A small autoregressive pixel model, trained from scratch.
Model: 2.31M parameters, layers 6, norm rmsnorm, activation gelu.
Training: normuon at rate 0.0019, 40000 steps.
Rows from block 2 of a small autoregressive pixel model, named by matrix and row number. Rows with one number belong to one neuron. Each number is 128 + 24 x the weight over its row's rms, rounded and kept within 0 to 255. All counts start at 0.
After each neuron's rows are labels from the 100 images, of 14976, where the neuron reaches its highest value: "responds to" is what is common among them. Only what is clearly more common there than usual is listed. The data: microscope photos of single blood and bone marrow cells. In brackets: how many of the 100, against the usual share in percent.
# fc1: MLP up (model.blocks.2.mlp.fc1.weight, 576x192), inputs 96-191
# fc2: MLP down (model.blocks.2.mlp.fc2.weight, 192x576, transposed), outputs 96-191

fc1.114 [133  84 110 119 152 139 119 136 133 150 157 146 133 172 145 102 131 125 145 132  95 166 147 133 177 130 110 131 142 105 106 159  80 168 163 149 120 131 140 124 168 126  95 193 148 148 135 105 170 167 192 113 110 163 144 148 116 180 124 140 155 160 135 155 141 101 140 177 101 148  93 106 119 132 118  72 123 119 134 120 108 139 160  98 112 148 128 134 104 115 113 133 127 126 156 144]
fc2.114 [138 147 179 153 111 123 142 106 104 128 112 117 123 119 123 125 104 127 102 116 116  83 140  89 105 141 147 117 119 116 145  51 141  89  88 114 147 121 141  97 113 100 152 113 132 158 107 122 105  97 105 149 156 114 140 125 131  64 124 119 115 110 114 149 102 147 104 125 124 118 173 143 138 127 160 184 138 148 106  82 133 107 119 148 134 123 137 109 160 130 175 104 127 118  99 135]
responds to: cell type: erythroblast (33 vs 14.3)

fc1.22 [129 133 106 144 172 100 114 132  96 153 142 141 125 175 127 142 147  95 113  98 149 184 124 142 112  98 104 129 114 122 107 136 161 190 115 120 135 152 140 157 134 110 143 111 114 112 143  89 181 123 121 144  95  80 161  95 136  97 115 107 115 170 118 129 110 153 124 137 127 116  98 140 110 159 161 129 109 121 133 178 108 121 120 144 123 128 148 123 133  95 169 143 102 133 140 126]
fc2.22 [159 179 127  94  85 169 180 131 158 154 131 130 101 101  86 131 140 162 149 179 131 117 143 129 131 121 177 126 112 146 147 165 113  89 155 143 131 137  86 154 143 131 141 134 136 147 120 126 102 133 122 109 121 139 103 143  89 145 117 123 111 117 121  89 122 182  91 128 145 141 111 159 122 141 132 137  76 138 119 119 141 140 167 121 121  98  78 126 138 141  81 148 156 178 126 117]
responds to: smear: peripheral blood (38 vs 16.2)

fc1.476 [120 134 129 102 103 129 141 135 166 180 136 181  87 129 104 134 151 140 121  94 152  98 131 111  87  98 134 157 119 139 107  99  98 137 138  98 109 105 157 143 143 163 146 134 178 117 114 127 153 177 125 163 130 122  97  91 142  95 115 157 189 159 107 204 156 129 138 101 125 137 164 146 124 111 115 104 138 117 149 108 126 142 138 122 113 128 161 136 132 157  91 136  97 103 132 157]
fc2.476 [189 140 100 144 139 130 132  98  96  84 143 128 146 128 126 103 120  96 119 151  89 103 136 151 140 143 152 109 140 127 145 182 162 107 100 181 146 161 117 111  96 102 109 103  87 158 130 127 130 105 156 131  97 108 116 151 167 107 130  88  98  58 144  84 139 163 124 177 126 100 117  94 147 142 153 114 109 117 122 139 127 116 131 132  89 142 132 132 151  92 139 132 132 133 100 103]
responds to: smear: peripheral blood (37 vs 16.2)

fc1.17 [142 149  99 178 145 151 122 114 117 100 146 120 138  61  97 129 132 103 152 128 143 151 157  97 154 102 121 122 136 161 133 136 144 138  85 102 156 130 134 143 172  79 103 122 136  84 102 131 144 133 115 138  83 141 174 121 138 107 173 136 101 110 145 167 131 127  91  92 129 130 138  90 144 108 132 127 129 123 128 148 170 130 120 139 115 152 122 102 154 125 148 182 120 130 138 176]
fc2.17 [151 147 136 133 138  96 137 143 108 156 133 111 148 138 167 135 140 128 121  84  87 145 121 168 128 147 110 137 107 112 124  97 142 130 143 115 139 132 140  82 104 134 178 120 107 130 127 125 142 116 144 153 127 164 122 113 156 136 136 108 144 128 126 151  93 147 100 151 131 143  99 146 107 106  90 135  90 179 135 105 122 119 159 127 153 157 140 163 149 138 163 131 129 116 143 142]
responds to: cell type: segmented neutrophil (53 vs 20)

fc1.123 [113 123 165 110 165  90 188 158  92 142 131 126  91 117 133 132 104 109 157  81  69 153 138 131  92 166 126 121 120 133 139 118  92 136 121 137 138 153 132 115 125 136 123 139  99 155  98 133 126 115  97 141 101 121 133 104 165 126 118 126 123 135 118 115 133 147 137 142 106 129 124 111 145 107 118 138 125  99 107 143 141 138 197 172 104 129 114  88 175 115 158 119 146  88 147 106]
fc2.123 [102 126 133 124 137 117  60 138 144 156 136 121 125 142 149 137 104 137 135 121 143 124 110 141 150 131 166 130 125 142  82  84 131  98 139  86 144 145 120 143 114 113 166 105 118  91 141 128 152 188 131 118 149 137 156 148  84 143 107 142 133  95 180 124 127 109 105 150 124 104 146 144 141 133 169  84 107 122 163 136  97 149 113 100  90 105 130 120 118 140 101 118 148 158 140 133]
responds to: cell type: segmented neutrophil (40 vs 20)

fc1.61 [126 145 194  77 141 105 115 113 119 116 169 122 115 112 141 149 119  96 131 134 107 159 147 137 145  97 134  92 157 117 127 130 111 177 146  81 185 112 132 126  95 103 125 159 138 113 100 107 134 104  59 156 109 128 126 114 129  98 125 132 125 130 167 120 161 114 132 146  89 150 127 121  94 115  93 128 138 165 119 119 128 147 138 125 117 120 122  80 169  82 177 119  65  61 117 152]
fc2.61 [167 123 113 134 150 136 141 192 164 145  82 170 131 134 116 114 113 174 161 135  73 145  97 133 133 160 126 155 155 141 117 134 156  88 130 160 126 132  87 148 102 123 130  92  79 158 130 127  97 135 165 109 149 170 156 125 115 155 117 130 156 117 142  83  92 141 137 156 129  90 155 151 107 146 128 116 122 108 133 132 104 139  97 109 140 147 113 118 106 121  94 114 130 156 155 136]
responds to: cell type: promyelocyte (33 vs 6.4)

fc1.565 [135 109 131 124  90 126 126 135 111 104 113 103 104  61 101 144 126 154 126 127 136 111 129 143 103 123 124 103 115 135  88 135  99 133 128 152 188  70 119 159 140 134  70 163 129 125 156 120 114 147 123 137 128 112 148 133 131 101 162 140 160 136  94 121 124  81 141 109 112 118 127 160  76 140 116 103 127 118 131 135 103 107  64 113  79  98 149  74 102 137 148 133 147 147 155 142]
fc2.565 [136 144  72 141 168 132 143 124 141 115 121 127 119 166 160 110 145 124 149 100 153 159  89 119 140 150 107 170 173 124 119  88 185 140 120 120 118 155 154 128 110 146 116  98 115 133 121 122 153 120 122 145 111  60 123 116 144 107 122 116 170 128 135 122 124 121 115 139 158  84 165 128 149 185 100 141  96 179 140 129  98 116 151 159 184 117  98  93 126 137 110 100 110 131 128 149]
responds to: cell type: segmented neutrophil (61 vs 20)

fc1.90 [169 166 131  84 136 145 104  92 169 127 129 146  98 135 130 143 143 163 141  83 128 100 109 119 107 125 120 111 118 133  86 101 128 162 150  95 110 107 122 116 121 109 110  94 146  92 106 146 161 152 121 126  93 129 156 147 170 138 130 116 114 150 147 109 108 124 123 146 105 138 147  88 133 137 101 113 144 133 113  91 109 139 131  97 115 133 131 145 143 108 158 134  99 118 100 120]
fc2.90 [146 123 152 124 119 101 112 153 112 127 121 125 140  86 117 108 129 152 132 165 160 117 158 148 184 147  99 155 129 143 108 151 118 110 154 143 141 140 124 101 136 144 162 115 129 153 147 107 121 138 147 124 113 144 100 117 127 145 152  85 138 154 162  80 146  88 101 138 116 136 134 142 129 138 133 175 142 117 119 158 157 164 125 151 167 135 126 158 167 174 101  66 139 117 135 123]
responds to: smear: peripheral blood (40 vs 16.2)

fc1.450 [156 119 127 151 107 140 117 121 115 113 130 116 139 113 144 179  99 152 175 138 116 123 144 143 127 123 100 127 180 154 118 143 142 132 117  95 116 141 118 121 128 135  96 144 119 125 141 109 125 118 165 146 110 134  86 173 105 111 132 118 130 128  94 128 141 137 119 102  94 166 147 124 120 124 166 133  73 103 112 140 137 150 108 130  99 124 154 189  64 130 172 142 145 141 151 138]
fc2.450 [ 76 135 106 115  91 168 150 133  88 124 148 124 153 149 118 106 133 106 171 124 113 153 141 102 137 171 113 131  81 134 149 103 139 165 159 129 176 122 151 117 146 111 124 141 158 121 153 118 110 168 157 121 151 164 121  64 135  93 142  69 155 127 104 126 163 107 153 115 147 126 143 140 117 166 165 141 128 135 182 140 123 157 117 144 153 142 135 116 130 175 123 120 126 142 129  77]
responds to: cell type: erythroblast (42 vs 14.3)

fc1.36 [149  89 166 163 126 170 135 108  72  99 103 147 127 121 175 151 122 183 113 129 121 127 139 134 130 102  92 114 120 131 148 179 125  92 120 101  92 106 114 120 107  98 114 111 107 115 122 124 101 131 137 107 126 166 148 144 120 165 124 100 188 165 127  94 123 153  94 116  92 127 130 157 101 113 136 113  56 134 174 124 119  84 128 101 101 137 164  84 111 132 125 170 118 130 125 150]
fc2.36 [150 131 113 110 105 156 168 126 145  84 158 159 146 122 133 137 123 118 136 159 117 140 149  99 178  72 104  88  90 140 181 151  99 141 114 140 104 110  93 181 121 123 113 127 116 142 127 131 140 104 156 149 133 139 114 124  94  95  69 107 109 139 113 172 134 135 121 124  90 160 118 104 134 141 100 133  87 105 160  91 130 158 141  66 142 170 133 124  99 137 129 125 122 125 102  96]
responds to: cell type: promyelocyte (26 vs 6.4)

fc1.460 [154 132  91 158 172 150  86 139 117 130 140 116  97 141 154 123 171 152 172 100 144 158 136 149 133  83 117 166 135  85 130 148  92 127 125 117 146 179 135  72 126 142 173 187 188 136  72 137 102 121 106  99 100 143 112 146 123 163 100 151 120 149 106  91 142 153 110 124 139 169 181 121 150 139 118 139 138 146 130 164 135 154 149 170 138 117 120 154 142 132 126  92 118 153 108 158]
fc2.460 [125 132 119 101 107  93 142 118 117 132 123 160 130 154 173 132 116 134 121 116 161 148 176  94 159 108  89 110 113 162 138 103 176 114 152 141 143  72 145 166 107 122 115 113 118 158 168 133 157 140 158 142 109 128 148  81 174 121 156  72 135  97 179 161 102 122 142 118 129 125 147 116  95 173 127 173 143 116 140 136 117 147 142 136 142 106 128 132 139 118 121 127 140 114 116 113]
responds to: smear: peripheral blood (48 vs 16.2)

fc1.337 [153  97 100 135 111 108 152 138 158 132 160 133 106 146 136 155 159 153 172 127 104 161 114 115 147 156  88 168 136 100 160 116 139 146 103 135 109 140 135 125 124  96 164 123  91  81 154 137 133 202 126 146 143 126 118 164 117 158 143 152 117 112 122 146 120  93 137 114 114 107 120 146 122  87 103  91 153 122 160 119 150 138  85 118  87 138 139  94 119 130  94 135 124 143 104 108]
fc2.337 [114 117 151 134 106 134 147 105 157 116 141 122 118 140 156 162  87 149 110 116 184 142 112 148 142 147 144 110 131 146 104 125 129 142 149 131 149 158 133 110 115 109 178 145 131 110 118 155  83 122 110 109 123 154 157 117 100 124 132 121 132 165 158 106 162 100  91 101 131  95 144 154 142 179 120 149 107 140 107 131  87 135 134 168 131 107 137 159  91 112 118 104 147 163 142 121]
responds to: cell type: artefact (27 vs 9.8)

fc1.80 [151 139 155 159 157 126 113 103 135 112 133 131 167 121 153 127 138 133 177 144 132 138 155 108 159 104 126 151 161 114 158 129 188 130  98  97 131  70 107 128 128 137 166 152 139 149 123  70 123 111 109 203  77 139 113 101 141 127 128 104 125 111 144 135 149 144 119  99  90 126 103 165 137 131 157 150 140 117  87 152 101 147 162 124 130 176 125 160 106 148 129 164  86 171 118  96]
fc2.80 [187 104 127 132  91 148 166 128 109  93 115 121 154  91 132 131  99 139 113  95 179 150 140 117 150 129 161 106 148  82  85 172 155  96 138 140 146 139 129 115 136 123 105 135 128 110 146 208 106 104 136 118 109 120 153 134 129 112  51 110 106 161 177  98 124 101 138 165 168 147 132 137 114 126 139 140  89 140 122 127 123 132 108 130  98 133 118 116 163 119 124 114 108 105 111 156]
responds to: smear: peripheral blood (66 vs 16.2); cell type: platelet (42 vs 1.1)

fc1.134 [111 153 139 116  86 139  90 141 123 109 146 113 132  96 141 147 131  88 134 128 138 123 123 112 128 149  95 137 131 104  91  85 137 141  98  90 161 149  97 156 131 142  90  58 119 136 146 118 152  94 115 100 134 124 145 160 113  96 156 150 139 139 105 115  80 149 167 116 109 106 107  96 131 116 113 142 127 123 143 180  95 127 129 122 134 125 163 151 125  79 124 173  92 122 165  67]
fc2.134 [144 123 123 102 107  88 133 123 144 123 149 151 126 154  93 114 156 110 115 116  77 149 115 100  77  74 132 144 130 112 134 116 151 163 148 129  95 126 128 141 118  78 134 145 145 127 112 147 129 118 120  94 155  68 132 150 153 131 175 144 126 113 125 114 127 124 133  93 153 149 125 137 162 141 133 110 130 143  97 136 132 155 147 146 119 145 136  91 115 143 144 102 145 117 107 139]
responds to: cell type: segmented neutrophil (75 vs 20); smear: peripheral blood (48 vs 16.2)

fc1.356 [113 120 116 162 106 109 182 129 141 132 133 160 108 102 109 125 112 140 111 131 142 103 182 169 157  80 173 121 139 137 119 138 134 123  93 175 135 136 138 116 173 119  85 107 174 130 142 128 151 131 129  93 119 115  89 151 117 116 134 107  90 127 133 120 121 106 124 118 152 133 129 104 121 158 107 141 156 113 124 119 133 109  84 138 111 139  84 146 108 135  95 131 116 141 131 150]
fc2.356 [125 154 110 118 128 144  87 142 153 147 174 102 167 131 158 162 117 143 123 106 142 120 115  71 154 144 109 129  87 142 133  86 128 142 122 110 147 143 117 120  64 129 137 149 106  76  94 156 125  98  95 157 169 153 126 150 145 150 140 117 138 120 125 131 128 128 194 118 138 142 183 176 166 105 167  92 159 133 114 124 134 127 128 110 138  86 175 132 151 147 169 120 136 115  94 136]
responds to: cell type: segmented neutrophil (40 vs 20)