config.toml
dataset = "microscope photos of single blood and bone marrow cells"
norm_position = "pre"
hidden_act = "gelu"
mlp_ratio = 3
head_dim = 64
qk_norm = false
inner_norm = false
residual_init = "zero_last"
max_grad_norm = 3.0
epochs = 13.2
lr_schedule = "cosine"
final_lr_fraction = 0
warmup_steps = 8000
Rows from block 3 of a small autoregressive pixel model, named by matrix and row number. Rows with one number belong to one neuron. Each number is 500 + 25 x the weight over its row's rms, rounded and kept within 0 to 999. All counts start at 0. Numbers have three digits each.
After each neuron's rows are labels from the 100 images, of 14976, where the neuron reaches its highest value: "responds to" is what is common among them. Only what is clearly more common there than usual is listed. The data: microscope photos of single blood and bone marrow cells. In brackets: how many of the 100, against the usual share in percent.
# fc1: MLP up (model.blocks.3.mlp.fc1.weight, 576x192), inputs 0-191
# fc2: MLP down (model.blocks.3.mlp.fc2.weight, 192x576, transposed), outputs 0-191

fc1.286:498544430514466501503474485485498498525449491464478501519511446519481489507527503495476495476485495461487520482528553474460532511513500467502500525477485500440527464513440471501518479485524522475546493515503508495484497531550486535503477529500472503499501462432487518515476480498464489457493533524527513482443500513487470461548497480548524508469491528499537482502475471471557517513531505487501478500485539482487492538502515504523477495498522503495491515511504473478517486450457515504513520524501516503514510503482536470514535482478498504520513476485507457469503535511506446484
fc2.286:502482508526533470522500481494481491509527487497494496503478510486555474449479477524477527497530467488507475516482489498543495526486507511529481467513474482528491535489528469526454500510489480528493484528495487506522495496481466507495525512542560471439474530505473531464503509490499504508475496487512472476501555540511531479515523508495468503483500486478472440532522489522492465525487492514503505502558504520515501480520467456470510521462476491499513510455479547517549467516489479498539443469482487486489449486497480519508439529470489511477491492481494566492474502439469492505
responds to: cell type: promyelocyte (28 vs 6.4)

fc1.484:529512514454496520515513506484536515480481473469528463483504488493549515517473488445502517499508512486476466507431487492512486505519501477520506469507516518501477501568487481521509495502472510501454550571473516477524501493521501515510519507543478513468483497535509488502484515506465490460475516486529493442523509458548461469459544538511509499461519480507515511485532495492453534487442493541510538528471496484506496484482479514499484503481486549472522522527509473484483463518548511527522496501503481477506490525493479524493464441485483512532501492542490501531537485518480489520
fc2.484:497473464542530481468514471480454507522529454498473507508484484494451496455506487485523504464490516477549553498522497501483478487480526525474483506480507490525470494481479465519502553537490522520505495434533513498542445510480522504534535501473500550529516508519528479501512513450530532492525478527488499511453471544507527518553487474483524484521489522507477495494521506469511452522497475485522498498520483535485480490536509481494504510511509470505494487502515548501515488486488464475484469474479505490523537455479501434535528492464518459522483508455503486535481493520474488479
responds to: cell type: segmented neutrophil (81 vs 20)

fc1.408:534502465502489486512483478524497529470476470531495519525496523480480535489538478492474511464530460437500547484520467465444521483513527476474501502523486508482456511509537537515467519552455490457512505462515507494488503536497449509495498507490501436515532512475463482532532485509569467522464484525498492448492472454498536513497556522531505493487479494547528531478519496476532521464481491535523508489472507470505533484477511454508526516535500499507516481495520475519522499475547512512537512507486501463510502516494509510477484460511483493497519511484471478482503516518507517512
fc2.408:533531471544455482529467503507531487556482479518480517487504476498484520492523508508505487508517514511502515476484519482541489532540481503515458472456514523490515524499531470513481477518536497493510479498517472466490498536474529485513475485497502494466479477457467496544462485489458475512516512497543496542525468527476489481541494474534521493524520477482474479493511483484460499485515540515490493486484489502550493500487508523484527483511524473509504512486546546526487518530453531447436470485555525493514519472499475496557505462523484515451484440477455515493515518513492526477
responds to: smear: peripheral blood (50 vs 16.2)

fc1.562:480449512486489521509485558447506491501519507547492466492471505514490526522505501522508496487497507489490503529563524493461482480481500510496450517535504515515481516482508471504530478491552496483468511510482485514504546509516498518505493500464473490514483487493494485545492525532502502490490507506524518507534468520504532524527508482474511493445464488525487555514531484468554506522425493491557524481475492459492536469537473480511463493471506487525474496526541463543476492524527492462499525516517518528507439538497530504505504506489521499525492499549486545490506459515445509523
fc2.562:481466502489548485505490449572529511500499470486515501482516520525515515505498523509499502472466489459516497506478509529532510466519496518500493467503503482478507461458491516489453537539488516517458523467509492450453491463485517465517526526503476518480522477487481479495476463499477477479517527522484487521494513488508457511528518464493520483491508494462493486487515538547495550507475531508472493498494519542468506560557527458476468486471522478507491520456510522448507483503530484496530481468506492521542526519538454534496477503486515506528491474449529509474492472542503524485
responds to: cell type: promyelocyte (40 vs 6.4)

fc1.74:495486561483494506510537513539488526514501547532495500509488512504525502530504469520509489492493510550491527494511493507526494503499497450584517508462446521525477481537477525480496552515506518518535533500474489523454479497511462521526528493491498543492529513497556506505540472519481492524493537533462512479502466508478512521497516542520526498498511475429497525460488510494475451479479542491505541451521475538484451433513484493513473476498496494480485531481501530473487465497502518507497465493485496502504491522513540464500482537507503488465518455493513480504515512505506497534
fc2.74:516484472569513480488496496513477486544531502505476489536467482520488544482498533487564490454504508512506491521495484518501515475520505481514460474457478479517519499506493514502477472455481526495486519461474468482518438485484501517472469470467508509469431480535504462523508458510501456525524513525455484489445473479482513485495523460518536470515503465485487473495450530491503517501535486484454518495508473490509522475453502506505534500514483511528499472516469474489539537488474509503493478520480549540485471485496504480484521466501547486511491494468484487524524484534527460487
responds to: cell type: erythroblast (70 vs 14.3)

fc1.56:495511536480456475521514488489499510517461470541498517524551480504526508500493537543499484486476517512515502481523550516436452482494498479501501501499506504484529469508532532495482493491504505509527466428492505526484530477484445545508468509496518494452540493475472471522482501489494488523501493537499502458495483528497564542489496462473509538491491503502507543512518522513468508496504509473461460479501548497531515500469474508490534536544540470449488511505505492525497532494485484524518476510532479526468490509505512476534477539520523428482476515478470506506535509496457499500
fc2.56:516500533486487485485513504502508500531513556515520498500477458495524506531521532508498489474524463542489486478500490523426522485518469493499552484480502505544511522511500501544522504542537478517485515525502428488463485508504493468484452511499505526469450516500534490515465510529521486495484514518516479505488532504489463508539487485516491470533539519526564507516535500537515479490471502479520491426497438503478548513513468464522511477483525496529554489522457516507502530518485517508545523488523518474475475477491479488504495513462519470509444512486520500493482489513485514517
responds to: cell type: erythroblast (74 vs 14.3)

fc1.93:517517531498510500487508487488482505529497468537496497515521511527530507515509479493499505395513502469459493490476527507487479474522525493528487481463501489520483452532469548529515506505476508487480499501468463481513509487423503497499525492470510499451477537496504484495524495498550491500543471486493500487469484474555512495499489501532497476509461499514500519481499463515500463516497526493516503499450474520531491482531477478486492542544526549508529523486517535494493516492473532496485493514539466501489516548475484494435482496508527488493494472433477490501495493529542541560
fc2.93:494488483480507543515506497502505476483522514491505495507483487481534445520451501517507523495493503528499491511481491502529537479505479537513510536519475512490532506494538479483463448508476503518545475476508476516545516498557504511463533505532531495529491474491471482485547480517497531517452510518488513493536476466490470520478548528494512513492508510446515498525502542488513458499482502476481514496536537465516489539500503508502506464512487469539509463520489508502537503531510522498485461499454451526521459532514517505461586498531525513504509511518508520477531475497441491437
responds to: cell type: erythroblast (37 vs 14.3)

fc1.288:481515489496472550524477504488505465489481510513546504496545497447550484456477519484488522505529505473477455498484481466541497503490486476497442485512511498516501478483482455523486508487500457532481504524465515512499468502463454506508495468471499467499521493496510513513503480537476482508444496463478503526500507498513526502476504459473459484500499497535446493487489488502512466488500498500482478505499473534517499450540507479501501489490435511467483483552503542505562531474479547525497527504496463477506558532497535496447458494460515478491500500493502480465515527463506530470
fc2.288:528511511520517526460505507523475483502484524512490518464514487504483473494521466475514545496548467542475489512494491535494477455450498529484526463489521491506492485530478493502479495515500524447471505499489504473522459525523501458495494533517486545511489507512479489521503484491527524441534436482470498476507558473499516480527514524494508502496538465471515501552452470527486470507521481501483516492538516494490490512528503518519511501490532443526532509476544463469516487505488497505475492510464500499501500484538464507494526504499549484459513537579570490539507490512516519497
responds to: cell type: segmented neutrophil (45 vs 20)

fc1.233:496505492511553518559498525472495549533490467462516487553471499470521447512466510503494491474534490495535491513510508521491503548514518511461537507480508489461539508508482500477501473463503504557440497501539499514544523533490498555462503538497522455460535467480504528489465494514519477460485480501488510527471453508525530480451523512539525524492502520507499455504501503480514495492482549507491508530512465541461496468501494492471487487515462490512493486472520525512488499516491488468500499489488552515505461498469484484515514521472492488496456522488508483504495533439537490500
fc2.233:470503460497498541472522462503530498482510538519513482460469565497490490486493504504486549513476548490490489480519543502467465496488478480510493495492495499496556565506470510518492511511525534464523479509515489508490458485561484508465484479488485488531478500526514493495511485495492507500504539492481471564525546500499477492532487452508523513507539506483501543530462502509500516530533469459505518490479486492506508488474517479488487503501509516503536501515495516485500478477545507485480463509521498545520493499560493552437460504513505458487535513523533494549517470531446533510
responds to: smear: peripheral blood (79 vs 16.2)

fc1.165:570471455485476477538502500471469471475490497565504508512520490501512527489445501501472495524512450480497528506469475482531497506522508483499475529489478529489500488540558479532545504515502487479514467517471503499531489513489521543515495447528478544491475496492533544450513530541473506532458545523458498539491505490498520499472551528526486518491463476498453472513499502457482478525507521527504497471509495471478512485519540493514471501471508506489467484507484479540533487482504511501481500499485473498511542449533485486527527511517491499550501496479530506459490512488530494473
fc2.165:468511538518514541466489489479533515533541507478512471472550486498485483481523492482536500508468525568481470476483523532462540486473478479497521498476554486516518526445461491494466514524498498523484469512508489465521479522539539481501514511463471495544509517482481505498508487475539524459515460459493467508517526509491500475538499475467528516472490528502533536521488525504479507525498485494523528508504493532486484495541502522467510515553496467504510500482512483464502495518517463559520493528466480522488522489472522465451518453488492479463546473486510475499493473534462510507
responds to: cell type: segmented neutrophil (88 vs 20); smear: peripheral blood (37 vs 16.2)

fc1.410:499461508518503455511527551452502477461496520502466522536489489450519554540506461486510459471487514480494494505489480565503500518475500520510485499514498532508462462517495458470525463499549487478483519496516484498482511484481486507493516481526476497489502486494518524526450500489516566510473466545521470521494478534479487482480517487550470504554473502466477483514500478489531530529466500465513487531477493489477474444497530537458499507469508530529474472485509500494512514491505466487453522487481468463489467479505506489531490469485471468441500523495483479499490513512539518516
fc2.410:486503499460474483502492482512495532534556501499481508536488483498503555491483518482501540464538519511518502485500503511491552477506482545484517498472510505466496495477473557495497522525487462491457478488521555454470482495498509478502484489511504506458496515480479453494523507538480458494494550540500508511463541523488494494510504514479488486473504451504462499424528494545524528482474518482512479450525482504481568526519505527493460512483469510504504500450517519482504524426483483498531468499513514478524505514537508528498484477484526520514509476472485500465534495488510535468
responds to: cell type: segmented neutrophil (44 vs 20)

fc1.110:454499509546467491511509517498528483484520498451537467517531507495505478495454500482460537553490527503506513514514525498487498468558502476513461531454503513525521488462472491477518486523502510474503512528546507497511501477494529533509535491486487509483507475492481497541499508472520514499470546534480478531468488490466467510522513467493512486498479504451463473496515547452539556478499488509504503467484490507489516517491517532491477500498489493490541536440501490507480517494540484587465517500491488520491467444523485518502497492484480461505532457519517481475509478540518544526
fc2.110:462501498511503467522504497482506527486538511473460462491481528477486529513472487517456471513501489510491481524471536519540486476506507504472487513510508472497498512482484460562490493520532458516482497500524505459510482509493502538503491531499500509449542515475501470504484448507527509441496519535474555522523553478500462535513501474514529469528509466465515536515510533508461493505472464501482507440501513485477514519498517519522477504495487457488498478445472518507534509478500533518545481482510530464506491504506487496514509582543524509489494514496541478474444499527500540512
responds to: cell type: promyelocyte (38 vs 6.4)

fc1.297:514543495515474464480542502489505478473484490490520480482456512528524489512492476542459473523455453529476523501495476489528486450466493485520484464528484484471508499444516488468499505487502505499487504465521482553529485498508490495534490439547560507521483448513505505423511491528493488520494479493507501493510522521486478502461501490522523472469505446497463488474513533489463504542510508544480528470513472510524529493509538477491493491449509563502496565486478519529494512492533514539509515500496499522449496506507483490501474523501512479505495501518533514561505486506497485509
fc2.297:488479528487494511465513498529515510534507488522525484504487522527500536471518551485505509506471484508508473506476510478524486539458470560518496521500527440499553522505521520525515506492516495498501497489493438486538460501505474514491480507469458516482498461504530471463526461497480475528566472473469511476486470453460489517508509433486472511486502556485533499519504471526494488534476502493470457467506512534471474509492486513488515476508529516540482480487498478492481529528514501537505496526519512515540487463493457509492455480494536495455479448462497508477492474531496527513
responds to: smear: peripheral blood (43 vs 16.2); cell type: lymphocyte (37 vs 15.3)

fc1.160:487560519475525469504479490517486545491471476490515479517475527467520493503470473449511499514468535487514529510500482449532527498503513488488470490515494497471546491486504538538530473517511489487449457490557518504492515458493499489519505472532490501498488487522473562522479474511534504476480470492536470477491535500512491505525511513506465450464461484495522493503540466536517490512525551524503521515496474507475469474529536512448538479495500494480505511519538515500510545508447498473518528469464486532554481492475503516492512492495542486480480452528475551501512491495507475515
fc2.160:503470491554508457518482516487479491509539484527500504479477519527481467487517481545538495528507498535457484518491537509517468478534507499493521470509510504545531489511479461483472509474502523536481485520443476489505493493550465491498508547463530507485506480451547503467505567543522525514528511492485502461473513485450516524480508494479476479494515477483485497504489498482497480488473520500483463471546478503477485468439489555496521508517503520509514496535474460466494520518558553477505492529535518488482464483519509507469473486462488483497499552478477495518485489479475493530
responds to: smear: peripheral blood (64 vs 16.2)

fc1.111:519473485489525428522490514496498469488450530538434494461498535493496496495482464468515494525522510523511477514499465542472521520538503482486471489540479485514478492518484494495490493513517533513485531485493528515506528510488512497500504488460513484458494525464520511471530512491496496443488497529508473504475520487519560422516538497514482471457467521516494493557508505510547469524466513511459475506475508490461523457526484490500522531482528501500500484517472466508487505488495493483524473561509560501491536465507491496458508505506502482495499524468454515479524547490509533478
fc2.111:537509435513469540527515525519516516511520498448524465508507483479467538452477521480505492500494463501509472516460517522523468525485529486511537479507498515460468516506452499485496474454485489503484459463475509484532512536489460488487483498496507472535473490508504510514517522453534476506534478481502501473506460518501483522517497524536499512539491470513540484457501500510471530506501519545493529463510476517484515535473461483447499498507494490555465482492512503499529499453521459548441537488472490567543504497503467464490483485496491533474476519503488495486500507496494507527
responds to: cell type: segmented neutrophil (57 vs 20)